A small audio embedding model, trained from scratch: 67.8 epochs.
Rows from expert 3 of block 9, named by matrix and row number. Rows with one number belong to one neuron. Each number is 500 + 25 x the weight over the matrix's rms, rounded and kept within 0 to 999. All counts start at 0. Numbers have three digits each.
# gate: expert gate (model.blocks.9.mlp.gate, 4x96x384), inputs 128-191
# up: expert up (model.blocks.9.mlp.up, 4x96x384), inputs 128-191
# down: expert down (model.blocks.9.mlp.down, 4x384x96, transposed), outputs 128-191
gate.22:533563461462531498481455528497494503505493500470497487543506510500495503530490472540477513482491506514553512496491458468508483537512503532503498521501492484502484501493500527538511480464500487
gate.23:496522519535488446538470477492533520507488531619489525477504501498525480490505473493504479510455522453436492510522461478483521492472454470529555507516490501463503507483537517515508492491504491
gate.24:522523477529525514481520512495503490497528459521525516521542503470482505527507509508508485511469524503545515490503488498485498547503490492487508466507486503492536501532447491534490454476492509
gate.25:526516503525564455454513543462499538552519490483512503534500445483506486525537497526497543480446504519541511475502465490523461388467513617544475489484529553536480485510507529426512419393491482
gate.26:522531517497450474528515515484515482499453571501435486519480485494489465525478497479503468518511530511527508507489487492504531502510544504542484493516530469468557458508508495501488501537496477
gate.27:492553514498497479519500558474536503510460489471427479559508495531537513567522506510508514471480496528540502503496492519471521470500472557494456514533518522470475449505509497412475421489516480
gate.28:528515522470520509483481459496490522509497490517495546483528497515503495507480532500508495497499473538541482519478501490482544455480537505511532506494490500492501485512476506520508496522501516
gate.29:501500456467478495512514480504490458499548454499474452471492479499512505483495517512498526468499520524510534476514512496465466541531511443489497505494480490517512523506501495492471504466505510
gate.30:515522490495511510508506485512535519497492520483486513481506518538500500519508508509504525481515535477540523506500486488516525496489479524510529477514483512489541495502488495496519474508515478
gate.31:457504482492461554536523542500536518484456525561549577489559475525492499485499467487519486489452481497517485550525494496461562484508482509479497505561556508481561511483489497541537509474494517
gate.32:504464516466532500497538531503513483512529499497530459521433497485484463500510496529483475475549537480502480498557539461541479508507439473485501503486488482537526470478522486499486478508478472
gate.33:499516482486503498480492486514518507503499501531508500489502492537509526486517500528483493502510486489486533472485513503514513514512483518496493473495505518505544523485483492480497527514488507
gate.34:477514500498513511486488504519508520496498496466489506511504510467501514533513500487499542506510486499516504511506499512501490519506464508511511487493513470530509498484494495496470451473509516
gate.35:479527490499484454516529475494502486535468493505515517486499517497478473468491506526514494514491529500498505484512483467522482520469435503511500527491496483470509516520499482477503483472479530
gate.36:471503511502529518525535528477486454466500443507522583549473518433466503468517526562480498482459516518460503495471454469552500556526454480459449491542543388505524563470492517543555526439497498
gate.37:462501508466598436468455502501538546517542466545538553505578496487518543514514546477506513467539456489511509479493478588505463463527521469477468518541501518503510521523542508457495491499516538
gate.38:508515480533503484485494511492483488520499498485503494516492491508508508495513475529471507487538502493527506507508491468511477520476500467496506478500496485524511488486468491491493520489504482
gate.39:564490487493527502536432477503511510477460508471504533518489516491467527528501502491499491504480484492576481519498501463481521505508477523485465454502478470537517514489456506516509474492484484
gate.40:513495493510517482479510518491501479492489491516505526505498490510492497532481517510516532494505503526470500519494502479504488485498483500493495500495466497504495505488516489471481502511487523
gate.41:470501497513495494494535505492538508496506496506515495471507519495493483490490490523481507497520480485486486511496493514474491517508482499488503499497471514487486516509477501511544537508494531
gate.42:517502538499517481513545501497518512506476498495503465491490483479500509500507484452509510475531540504528475512482499508512473515490499540517508522526478557523496497530495490480528472481485491
gate.43:456533475483484470482593476551494512467490427452535535504444507486507508478493480524544504503565543521513498475473507446515523503496432506517532531517530511513527487540472510544548527473500502
gate.44:469529509474495516503501511493428497500508497497495515507528512500518504483522483475503505501536505473498497510478521486459524525500510504525514522491487510488530519481501496501505535466491530
gate.45:489503512511489523476525500500479522509540486518503506488513512513492498519478497528492495511528458508496495524497558465502486527512501513500509514484487521505476506503540512519512506495496502
gate.46:497523485492505510504507460513487500479513493490475527497523499511494500499498496536501451487477502502484492526491529458496508503494508496507485518473502485492487491486525500517490477463494499
gate.47:499504523481518526489434515485460497499531530489544526485501510436516495479462444524490505488522494508511520471507428530455456513512488426493481550488460499532550534534485493456467526489474528
gate.48:515425536496408491470441490530462491491552534533511494528478517448483519437514489458535484515496502530444493522521465535416467503461527459507479538485492548517468439483537519496509516419519478
gate.49:496536565491506486518511529540544493527512528505486542510517533553506504502495525510543460532449480469525476477500493434540528472500521502500504455527506524505532493499506532530480565476503533
gate.50:509490497511504521527488495493512509497492522496523511512510497494503486487488507490519496488512524481487491468505497506452497500474485489497521541469505539518523480505546470503498497467497466
gate.51:537563524470519493508533519537450498498509476546491525561540532509489446507553483475517515483512438454525453544483519508459511421495469500474540490500476482501549470510496493538500447505519521
gate.52:498505486495489519510464506519520508469537486514512487510504492501497504510514500484526495482527510497499515507501511507499514475489514513482489491492486487500486498517535485486496494484498491
gate.53:501476534496490491512503495513519505483507506480523498492521474530481497528497477501486493490489508527522491510521475497497526521498485522496518512510528513498522490531472472518499462510505506
gate.54:520481496542500510470480490498507538553468509450462530515483535536495468511490462484477545543540498488478515486487457515422499524472519461506476522509566539465539528529492519493477529446492501
gate.55:540523489520526527513541513528470493491468540509486447532459505520466498537487479483499467507504531514496509495498521468539538488450497559507574536501499488518495522501494513518485522491538467
gate.56:556527512478464576579497457498374478475458525451426486549571543540472467528527487533531441528528566533490499447518489459456533559444464566492552520492548497485496549532490488556472510415506531
gate.57:539505518478466525485488493493516485468488500461503515500499493536467465548508510512468457497491485493530494490506515503506511489492482491488478523479478498493542528479514494499501486503486497
gate.58:510518486516533503476531538506488509495481519542535498508476518502518514519502511521525493473501492500508474520496493465508508493490464496493510504514529521513515510504507506493521513471490486
gate.59:454513491554541521461548479537601477494527513471411494448526464488536505487476389480492501564558499471547532385514502535448510467503517424473484532468436397488487535520486500520487551531502520
gate.60:495508500499518507512446496490526516506520503486497515476487491497501528491494527485500512482480507493500509525524521501528505479496526497531468502505479497487480499489505511489512499526503492
gate.61:509449512498515475510498485530509505475500500481524491527469519521485483475523493524499476478505519517474513451514511505494502503492462467515505479532461497507470526505475520531465486474529507
gate.62:538513520484489467520530498480567467517497470501496473495473502517525494552489498507515510495482506516487508490501524470508513532508424522487511517536505467485495501512495529528504530484484503
gate.63:498520493490459478498520544522515479487460506476520487530498507493481506527511477484431508475542525522538482483518469487541487517528518507492519513491489473497542496533493510525527545440527476
gate.64:494499502490480465488462507517464498501505520509513481512484492512513480485488477498497502492504514464508503483494521518510510484492524504512529487527518472493479499498495512485502489493496489
gate.65:502507502486502508474511509509520492465496501496485463517561488488484513503488474502495536500511474496510493491512493500488472528498503528509524510515518479520537507527505484496504494481494487
gate.66:457486455515537529516493439476544525487477501517497474464546479437537504484481506511486510530487573471485523535481535490470470507477426545480523541470515487532462511509526519482522497469516512
gate.67:489512498485486512505462492507498508470526509485502490468488493525515505512499493479491467477497486502517489494502475476492474481490485466488475503507526480507493503521527508463496502469493525
gate.68:538479485537492470475536480517529494531479493543490515494490496522491487533488488495458490498498486494463485485500516516485498501474499531478557500488503523504532510524509494502496497477480504
gate.69:516499505492485510507485499495476507505498480527491493534532502508499517533478516495488482532473504514483479509496493479517501507492445504493515478503524503497452482494489504498505484477531492
gate.70:474510493521465495527509482535526524481519527478477518484460517520510506485515515512484478507501483492482492521477490495492495488500460461482457485487504475513540482531493504491510493525501498
gate.71:500481504501514537497521490503498482504492517503504485493507531482509521487471513508482504492501512479471492500520519501526511518495459525507490492498482496506479533494533514499511508469505515
gate.72:492486482501472493452490532499509514492480491506504541494480508533480517481495540511507487484490485498489505505541501513513517470493533496518488489497485519473488491459471500474493469505527497
gate.73:488511506509538501487582524527497497497526510463475455490474514515513515496482474565487504476533532492532483452477527518478501503506448527513505449516517510492514526502494486495515534482503477
gate.74:497486519485487520456473485517518541478465514503476501521505518445517484473511519514536520526466471520490506506473450484465484480505468458500465526460467512511512494524494498405475503518490513
gate.75:509510515495482486494497536489501496503477489521485489492513505501487489498467502480503491501519506510494501475491491514510493498500510498492488502502463492521546480506512508493507531522500501
gate.76:536508508527498484534500480494519500503477554509493481538532503507515489477537511472516494541495524526528510487481507516507566493468506480500492483496501489497493496475513506526477497506518471
gate.77:462504479469483536477533537513464518464517464503520462452497499488481534458476516530505525489548496514478497472522492548504497541506578513489486466524536559510528506474535502497457518499518512
gate.78:505489497510478503516493477498466503466481472513481490517509514489513491501494493475477487493495502483482517461489488528509474511489546483496527498522507515470477516487521492490476517507499489
gate.79:488495522495514457494534496499539457511504498528512504518512524518506527522495507498526492501555512481542509509497496497522537510510493553488510495543477497496528488477505497461480516488482521
gate.80:489501482470513513526453518517493488516461536531500539526510530533525508519498529501526485544483500496487545523484494506518510474491574528490522477502509497508511516508485484493487499528495519
gate.81:513503475509493495502510497490418478513526498501501487485499507501548496517504505481487506467534522490540494494487485519519504485484487448527528485523503449500523508484509498523507491537507490
gate.82:515478491513471487505495500494475499521504449478482528503499480514509491486518493503475506510514491475514508508490518496467463514497467447499518525536534492495495525496497499537510509489510518
gate.83:515482459493516497514522511503489463510470511437482465504483482493499501491515501523491487496485483526491504513527490514487477477486521513497452499482492507499486491522478528496494534484504504
gate.84:475565485481530505521484624523495452482516492499506450532492540448466484531505460482533487522539485485515529504509463529487470536501485499455457542500464557511494492501549519503486564420541550
gate.85:508534510502542489520470484481504517503475476534502466506524489522509505491497515521521474490483446481537498466520519472538494494482493529502524509512563504500484470539531506522478471495496508
gate.86:528484487514496533535484466506462489533510474520459494512486485487531486468497521532486521513518449525493470466486509487481502480513484474507492494501502531488514479513487502502436484539517491
up.22:480457515545465471491499484530514485501502491529492529496508504486497486477509517477522486525500458493459486507510520511482519472501501525522497475508481551485474498500484480490482548566515530
up.23:474490543530522459493486480483523512495502529557522545505495480456510487497529487480500485484474507483413490519510425490494524512457410458521538486517504474461505519489506521490518526465471467
up.24:503530516540517490502474508507488505476519505517490517557491504494501509526508536525530515504495516495513501502513489469493523518505495467507504524455489516486537516530479498524512436488487487
up.25:444488495512473551549523456535503475475495468533536492447485540524515542465434526505462466547533519477476477531538537485510552572475504399473531478531455441469527500481502496589503551562475498
up.26:511459502500512493495470475516471520497538551466484485527493533503536502492514487468524496507554501511532513530478507472499489493482534493502476507502510510490510530495482490510488499532499498
up.27:500540538489506499534507533475498493493501467468442493551511461522537474547493478504531486458488493526549514515497491527495519484503469549481445538501496494487428465505511488427503454536514498
up.28:470531494502507489507521470499508492512499483524494523507493505512493531469502530511502492480499487522465486459478497506508518494489535512483489492482475461517535464524487480484467489496538500
up.29:505516542477512469490459479482536519492461542508513556512548504463482485501497516484475472499505470485503490529460474505525528486496462533494532486470471495505488517503495505520488528521519506
up.30:512502491491479499510505510535497514479519509534467511486494516494492491484506484513477532524477508506559495514489495508534508494492496493510548471487495469475490506477520509493518480535504495
up.31:490469494515478459542430516483544559452438520504510561485535477453504491442535462529510418493458540465532473545518452511416498490500459449479465507520559480546445527456474487503521528405504505
up.32:484518505516497501460395526496508498484470490501464555495569514486521548515535521478493563513462489513468488538477451563455503473506564498508497546537480529484520512508515514453511545477538513
up.33:532490509492489478511444490481494523523453485514497499492499499497497494520497496482483463496471509486505499513517510513476515511506457476492531488490506478535497507508479501491499464521474517
up.34:496496508490503494510487503517492517463499483500492534507516491513517508480545496505496525516469517492500510505523499534501484485509485491496511492492534492488480525513504505535512486492517510
up.35:519500492495505488507481504495487484499477484519499441503502507487526489487507482520496529519480522494521509462502507492506451522484541457489501471512522483485476502495492499471502504519482515
up.36:517498518529528498448469424481429554520510463387508488494482506440512522424540527464446483509474532485452518438470493512512531522472497545514507492471538478497496496546467562470474459497508476
up.37:444519509497579423484433542524534530486551477541526543522558503494495567531503509466513517494537455506525548482477478579495479506555543467493465532566488489496481521513547534472491475516504509
up.38:506494474514467547474452526460471499501506513550510497495490500495507504472489497524507486520519503473496487478495513476508516485531534488487460506494529530528532508468491521498498528451504501
up.39:537473490478526486534442484504499488496509504439478547521513517466457511520505508466504490547451494484551495523528497465483496491469479491508482466499463440502515523480465515553516461491467504
up.40:535481487483562492496501506499502497491452518511496500487484492482485502482479522469489499489476508509488522520483491509479499472494505472505500516493501493504502499491510495507483496542507510
up.41:498505513471483500516478496517503501502494467526525518493493502522538509509504518495500481499495544505501522531508503479508512469521516504497531501520475482515479504461514491504487500502495505
up.42:497480484505426532489506502501521500476485513484506520500494509507511469459535522529495484499528462503526505499500512478478487508521514504467529483507555426488460514484461496500508532492521500
up.43:527447508496475540513412517463482499527524562519508498474543497518511486519521555459496501512421466496485491501531491574537482485534588508469493487491471482481520476488513483440465509532516483
up.44:491479512501480517485451476496482495480501499521475512489509488501498511498482514539517485489510534511463510512495522488499514495506494518510506509505526497484516483495516493489511505470503508
up.45:498500525530465518509492496504511494502534478503514500493468501516494478507503488515506473505499515498520492481480489515479522503504483489510475518496511564512533491504468510507527498497486501
up.46:519495478507483514509481494499488532474510510515508508526498485473483511491483510492501492505497492486518500526523510523476477490522513462484500513507498514502521513495537489504506482520508493
up.47:473544462521499520533537499475527499539485492552479517489574486528501537538479474496471549492526462472578510502480496559508440527497519482488517458524553446480502496522561477562472527443492545
up.48:494458478429416502554482493517473515511487495508478493470506488473526511508540523500481475429506513502482488510480541497476510506504531466499570519522506543467465532477497489499523508471467471
up.49:499485438496485521498533481475478528470493511481502458494485466453477474519506491485487512483533514493470507518519518558462519529475502479519514543511543523489454495514500481496528461557505463
up.50:506530510487526484505499500527478517497476489476487506489469501487495506520516476473526489482516501496534525502506498518518481528544520494496487471521520520484471498521486507489487492554492499
up.51:539559506490557492508524531539461492493551524487463505541539497501510459511543482480510493476490451473513457499498505504474499430501559518466497538471482481474533504499519479541488464521519498
up.52:518453503510507511503531502487505516475490558502541488499524488486490491494503485550486509531503523483534487491508488478479476510517484492504484486490503495521508531487453506511507483530500513
up.53:513507517485475503540488515520493484502452501493531487494473487506524509520503510511488477493496499508497520519534505517502525514501494500508521490503547499517541523517503495534499514516506495
up.54:524462505557487475463457522513489516527475489496473554521464528532494472520504481522516512512529461484507480521512483562463502527494475461550509511499551526473569528530501504478493551530492500
up.55:510511471469511520495504523535510499498444486525493460509506494513466520516519481518480486500536516480535503502470458497570509500511473534465519527466545458489503552503502520507474532424521507
up.56:451466478516550439412531556498618525493556481509527525486439458478508510507473497440497541453442418484518507546472505532540496456560547409492459471536450486537530469456490545431551470595463500
up.57:502518479508466489505535485508484486484491484502486475509536505509510517486513490478498494494508500491486519490487493515548536490484541513511503476481507523494550482534505507517511521520488500
up.58:494516489492506518471555532501463489468506482558538503504525512501524485546478491513492522511544520496504521474497481470518487532506505498493527508530525501490478496513521512468500490483496505
up.59:531531527421480453504453495473423552516451499523587490533482494561497449491521647537525520441458476520454463625493500495568498530534511574500507445558557540497507476486502504474491455459494490
up.60:528506484486517500512545534503493491499514467484515488495475498500471488488500495497502523513515542516472484507489489497466503506520470470488510494493505490520494485512514503518497511495533502
up.61:497558479513492527475518507468477536504491499510479502499524487494521489532489505469501488510510516513545489494479513509500502502530533523503504499475510514470523501512522486513533448550492508
up.62:511512484514481516506437509498445530482436513517539522509491528479481490468496537478487485532492483491521486503501493534491472480502588488527505508489500520494501491482518483492495493540496521
up.63:495522493472467461494471497510516496488452535528487483483484500570545499507489499508452492500550505475506534472522514470528488478507530486506500485487514440477531505540508502523496537481527491
up.64:518508456489478520510485507511511491498481514501505495493500505522499488519528503507476511514516526505483497546498516476539515510482531510477467494507498532513538490485516527523504501481491482
up.65:491490479506510492516485512498472505523501526514488469518497500481469516477479500514464484484482510526527490465501519506520515478487545487498504479478523486510498528501521510489521512490481488
up.66:463474463488532536499488474480517519479467463529498544493571461456504497488461525492512542514513529537494521523460507481479505535467424513498503538478556474556457532473516495479537524481523525
up.67:521512523536498512476476462506506509493516524493495528507521489469461493506507494506494489519480509492477466536509502504510533493485468502505506498524480521504491511458492519517489515470501505
up.68:493498495498503540515481479517505499480488491478527491509487503501511498489485500494531527495487488497498497511475482519496493513495486510512461505501486488483493523505500499485523490492489498
up.69:478480496505504528506490509505472460509519514490515472503476505480465494489513501526532509498512524482544496457525523507509504539524492515486486501512503498521524539497507512516505486487485516
up.70:511521523531504465483503520518463461481537474492524494510515501510500505541497511502491515490512536483501504524512533520487503488503512493488525524504475490523477511492495488484478490516507504
up.71:459515526515489518503464528477479529489502448521514495526532491479495522503515522490484521509525513487492500490500499473541530513528505518509512476502489486516505488489504510524504471496502495
up.72:501479522478468493488495486499499517511484532526536507452485498490492518545487508523502511468500510471478470506518499533486515496486523522505477509493496462487546502483533491468526470514516500
up.73:536499511511501473489425469486487497527459519531510495522545502508473503501504527473506522523478493487459530533502495463503541488476517480483481523496465484501481495481495516461465476528506554
up.74:512469497470481528467517488482506488513497508486477468522466526442518503462504504496505523538481499511520505494512466494478495511492467453480463517468513520511526510515520500415498480491468499
up.75:486505516483499514508511516496496499485503512494492490490496489508496522509512530503492513499495502498507485514498513483510518513496502484504512486472521499481481473512523518504544507473489493
up.76:468499502483446533479498527523500506473504444551512546519515498492498483489474472508468507499509484447478513526511505479506434516510485464499544530470464490479508517513502523479481482492512528
up.77:505491452500502535496417544484472483473532512462524505445541499433477479482448537505499534481535499500524505452527460527477459537524513516483457503482502526501489523477519506469479518457504517
up.78:481525498507519519484484508505488497470545485469486488481503503475516490490508487505501506505530515477495504487525486500513475467508502458504505499504520498495535497479520500518486513521495504
up.79:484500497493505499491512488498504454492515509481514503513494494506480500485498522496537528502512536523470504511499489484526505500498487528497515477474448540500518507502492467461479523500484523
up.80:501489495478504464534490507519514494523458532534483529540495504538518501525513512484495473545516507497495505505474482493532502458509586484489483481490488495492518489495480483465520499508482523
up.81:495513492517493536485492471508530502477506479513510534511501502489498492501500501539495495518484491515450509488519518484483478518527545512483483494480506538484479490512488509495506481494521495
up.82:465482482527485493493454528515514506507475495475492532536500505528491468487476492488483514515524492489514509481489502479476474497518475514534508535526513498501509500524498499524499505479497495
up.83:521475507523477491491522480538493493484521476498528475458498504467480519500494500513510506474489467518483489487511500502484488494460493519501492506485500482504501490489503500500481489505536527
up.84:518418472546574460517485445517506520525502464518526516495495439443525531483499545488478553453490456498452509471481488582487484467495469493503455501545561464472462523531465525392488461502475515
up.85:505532521494533494494466516506502515484469503519497485520536489511500472480499512482505514489487554492518518488517492465514495498480517454518521501451542504507526451493521489480507489492489501
up.86:503523485524481524490470474510438484496520439475452525511498490422518479467491483522481460505517478529548461465520527486471501515522461485506491486495470521494525483522520505495462494508521504
down.22:505521491481522526486509488493538483473503535515475477467459531459471526548501521515489506491517463460499500508499485470461474551502509528502510507478439506532486512510509501528478455487498526
down.23:562497499488511537489544521453463473518483540498478503475491506463539476525494482488477567475535468531533486479531558516579507542520512488457521493515474474501536516456539479502510474507519509
down.24:509525508508487497539497509509533533511512493498506474502466515476513497499489539528515518447502512495521475511509492542508493504460480524493495518505532501499509468478522521503523499491481514
down.25:480522502539437503448463493499535517450514457479474494518446501580461502474524524474499572512542419475547493516488464523458488429524515504528534494449440500476553519488484473437519511482518468
down.26:505493500507528454506524523490478485511561508514528495507539582514496495498495545476534501516502462490537517505510519496479473483520471503537514505528468497507472501502516533463528518490459464
down.27:535500511474592428602507499498515492499486490527499493508537523548508514497491414506516512467506534560495519478466521541472560480486476469503527492525596496501518474483485465477515509467503530
down.28:509493490479513480553512448510496493538553499531493524495458499487513524525503510481482499520490497533513513499493483498507507513492502484470506516479497516469477485489534479501527472495499487
down.29:495499527491497489506512496474472476515493500498462476496461492470515513511482500465496507474483493498490489474503474470538474500488491458507519490500483517502498499471484528512495479522551503
down.30:510512500501508511500471493491519513492489515465503516503470494468495531487512465489508516516517503518523506521478502505502511497513480508498519469508510486495504524490449524479490499487489497
down.31:496505525520476513507507510477525465485520479519538526525545512484493503507495445505489496453478470519508484481480512523494487528485510479507475484498526516532533493520564535521520499454485505
down.32:523509515501540490511502462522497502475479468483474526487518467506502511527515540490499481501460513491505485539486499528518491471548476474487503510479584487492502459465520545513489489487540462
down.33:510493506497490480469487492480449495474478484538483506476487500476480498494491508517473500510467509516510491492479523511474528482493505517525530473498490497510495499493490505488511495476504495
down.34:509502526498526477529502523483520491481509494496512500485499507490470504518500473497485499482500520502475491507507496497561517498486504474500522485478430480497518502527514485479525510495531493
down.35:504487529519519501481475515492504499510494478504488516492500521476508523493502506505498484502514469483516515475479467543502482489486502501498505533510517520508491463527513525525480521534516501
down.36:464493512545527555635506516512529476523509436507488490516447417479418437552481561511479489540463572517494503463501460470524507450530511517453507508500562480531581507475464588534443512500487517
down.37:503493456527529472540441511534491536455514504501496546477472540479557539522499487512482471498578510523470551490557522500370489515452493523537525515467530498470543467495533485488526502474540488
down.38:519490504527514539518477530492488506507480527492528493489553485514473508509500498475504501470509489514511496520511495474492502512486514536489494486522556495473472531466473494496537503499506494
down.39:505497512496459474570480505524493451446526549497552517476528504477528497532496474523512524515482506493516502512498521501498512448501506475502485475523528509507473525456475474507471470496535544
down.40:493513492487504534506497489497466511512540495512492498494455466517494488482495519493532519495496497520488509487507488512489482514516497499496499505481522493513470537525509491490524486492489482
down.41:489528510504498496538486503538489486488509506491524507475513488485503521512498510507503505503504508492541484488522468481565494531510523519533504487487508480521484536503501517531513510503493484
down.42:504455497518521473549511500480526483507475479533521521504456510547557501490499523515512525482512475463482485505475491509463478501491528541518500510531525481486504526507543490497512493488501526
down.43:511497449523499541488484530502535475532468507478501478511545472522438505494482576496513547556525496482482491485529487507498497450495531507470486516476494495513496461469509539513492485502549467
down.44:488485474499540532493497474534512519500498500499502501513489489519465514506502510496485481511486494475516517508494511497510488506495489475495494502487528481496507495493537484500493481514490489
down.45:496503534499487528438483510505468526479477477502490502472481466507530504493490485525497496508510511522530462501528524488549520475518449460513458505476461525512506545488488491493486515511484496
down.46:503499492494467485487502505497483457495478495505493521471504482485465496514481509490498510497509523509513451507485498527536514486505474505473522503529536505498495533529510530552510468526498508
down.47:482497544514467452550513519490524478525491498509493536494525521492540528525502495540496478505518484509493560496491483516515532491507522557491492499511498510561478501490482535528535504472519469
down.48:459497567501520448472536489506436508536512479482513482482538482446454516474499466505495534516495499490488512499498484504523517495513520525504499547524473486551516539521505546546474465497477502
down.49:488488526451508517566543474527548457491489504483477474491497505497522483471518535498481517481512509488515528492514528496551516522523518501463529506532489516469534457504501495487524489567512527
down.50:539475481517500500474500502507508450522505532506507474535506511507531497493494511467501518477533471505506507484488512484468500492525506498511496502518515535499477479486442496496494509471484515
down.51:503492510499509472533511494512488476496460507508500492512527581497541482513497500486491492510457524470478571500479497521491524505534488519488505494551488512469524503496478528520518489473506508
down.52:504475498505543475557507515500470514483494528486508520513516470483492533481486520494490464534509530510491498489547494483525518503515496507511452503513475496472474499488558498461487527471464506
down.53:509498481504487531514491493509473526497511490501505515491519488497503502509506497475504524513486543527494532486521479487466501521497495512477518516502494491472519522525501498467503495480500488
down.54:552510475536500476477489501514494539494493470533482541523427475505514501501493501464486510497502528474497527499508489448608495509516535548508518527501502518492485505469507432514483534510500491
down.55:493505515480483484519476520509468492495495534501484531517506480519467485502506531484516475499510498526531502528480526445456488492521475504535491510513496504499474505510524516456477515476479536
down.56:510458425528491510538508539471557501484480468538535580519409513475529520490489488416519456477470428513485461457538504560552496505509522548498488482489509432441538443496518496503496524506537531
down.57:512529499540509529448506474480488524522495481497478513501502493499507470499492505507515520494495460542510486483487485510535514502473515476520547515533486495482518486511531508506498523506499468
down.58:516461492515505546501543499493504481482498487482472522534510516444522517497484490485514490492523476529521504501496487482554489507515511534553498515523483509545518487555504485491513505491530508
down.59:528491548524484447441479474517469527549484522511435497506550577497468495508493535518503518418540494525469434501483507460577540498396487468505546479562430484517521498545535530485523519570433466
down.60:513523516482484528513492532521411474490490496499535516492524466463507487510514480502462467510502483460489505477528492525487516509513490494485511495471476511508473499444517459522474472526483511
down.61:518495535509538504507480481472462505515501497508501505517480466472490488484492525480476502505519516487515524484482461494542519498461508473495491511521469504493502493502510491502500516519503532
down.62:490514493483506483508507506517505492524506493513513486481489469488495513461499518467528475477484484488502501508495510521508529524517496500489533494492503497534491499496536483496514494497516510
down.63:520511542525431568512498526456496532487497501533535467518481497533501468484489468485494449500471508494504553498529501481495507530486512520491476534502484468532520472508502494457516527463517492
down.64:461472480514499495516497487521496510531508482524498508499471505521514491501515506511491482498454522478524518500493505492487527484515500501499496492483474515520489494486467504502489519534496496
down.65:490484521502486479473505471494497504484487500549521546513496492462515503486513489510520504469538490491470561481516490486518491513502522476499501514512475503524504506516478482534466475478486500
down.66:535495490499535478464486490521450509496497519531538424505422481441489448483500467541510556469502453479523474502521516472557500521511473489517515508503503482495501509567575506502506495445536525
down.67:488530535503499474465506513505516483503506493492484494513476508510503495520479495489502514513482473490521494523490499502491490494519499478505511481533529509539515502481502474532484461491490503
down.68:502474520503508486511529473520516491460517536490472529497513506488489490524484495509491476488482502510522483532528477500485500514481516492486468503498505511532522509487566494505522511491492490
down.69:511503487535518504529503479472503529484477501506481524498536513485478488498519523490461509453496491554492512494505504467443471504475522515521490492526523514470512501500462524509481508567517513
down.70:481497537530518506580504502508465508512502495467504497495489469480516474480495504511507499498507479514521526495534512483510515506506513484473526492505472492491509529528477509484504498513523548
down.71:478537502492540481482483476517532498497486517492502468506518482479501483512504516488487497547514491488517511502508491473503489517483503518504473544455475509512506502478498483488511485516478516
down.72:488499543520494505518505537500464488498480480496478506472472471482465510483515499492502502456480517487501482495491527529555499515480479540476485488530491510495535507471472506479508493522482484
down.73:482509490456503523513497508507513499511515518500469499519514487504477501470498520471507516479515470493497500518501471490516520465463510516482504486471480467500483498493502525503497508431542508
down.74:496463467549483473504475482501539481488508481466517502480395519463529494505507498500500533555499442527517459529520506521448454490501476515502486511526458502468464499488495483454464530494567516
down.75:508506499486484494516506506501519474510526520500502470512520482503510507491501511520524511501516517493514474499504498522507480479495491508512494510498474493508509520500536497501502507499523495
down.76:483507527541534508466512477484527499495513491525509533545521476509446519488503488482475522468501471492501496527461500503459485488477483474479467515468500481519498496562527481479489496502544490
down.77:511492485491521511570480477479432493507483530492522516502525525489485494503507481531481499481494478474499518496501483473433532477509497548519492466512475506462519484488536486505464532504484495
down.78:473496488493481512530502512514512502489515494514488473499531519524497501482490473521496501540483533497488496495486486472510482503487494500475533502503482525504504479492517522499505493465480487
down.79:547496534476457497456475496481495495542499465507529475511524469489480501491516470497500488506479469497504482510485496487476499497502528485532508495513476505515486492524510463503538493478497499
down.80:494517506519484482474494527520512562504490536494473476509482528518463544472493523531494464476477540468501490567460510486473473469510479440518525499481449490494504502507485579526528524488507521
down.81:523523480547508514490496538468509509513523507500507496511522540463479534507487523494499499480532463471461477515468482466512495500538498517477511511486475462523490520515507505542521483503532465
down.82:488490503492529502505484502492522468494506500507498503472493491509541485489511506479494505511513496486472525501458508481518513510475473515448485518482489512490524512543496518535499489491499472
down.83:498493489498487520472507522514508516472499511537493493500489502497509501495507503490452504497469498502492525495471504504466471501528473481516479502514516489522500510512483516484496486523449487
down.84:554518486485492488593485479516458502534469492485482467501524554493527487542494500522472477503523492553502512495522483478472489496434499474548518466459522507528477523488497540530492509543528526
down.85:503514510510469481485488459467489442507477479520495521504447461472533498543513519504494502509508509507499508508504468497548492512523513529465500491520508454555533517510489484515478489479499475
down.86:490498506507480510532462491504441509515501476508441460552572542460496542501500529520490513475504488551475514531502481467464512507494509472487505545522508520528512497502479488509532492572494478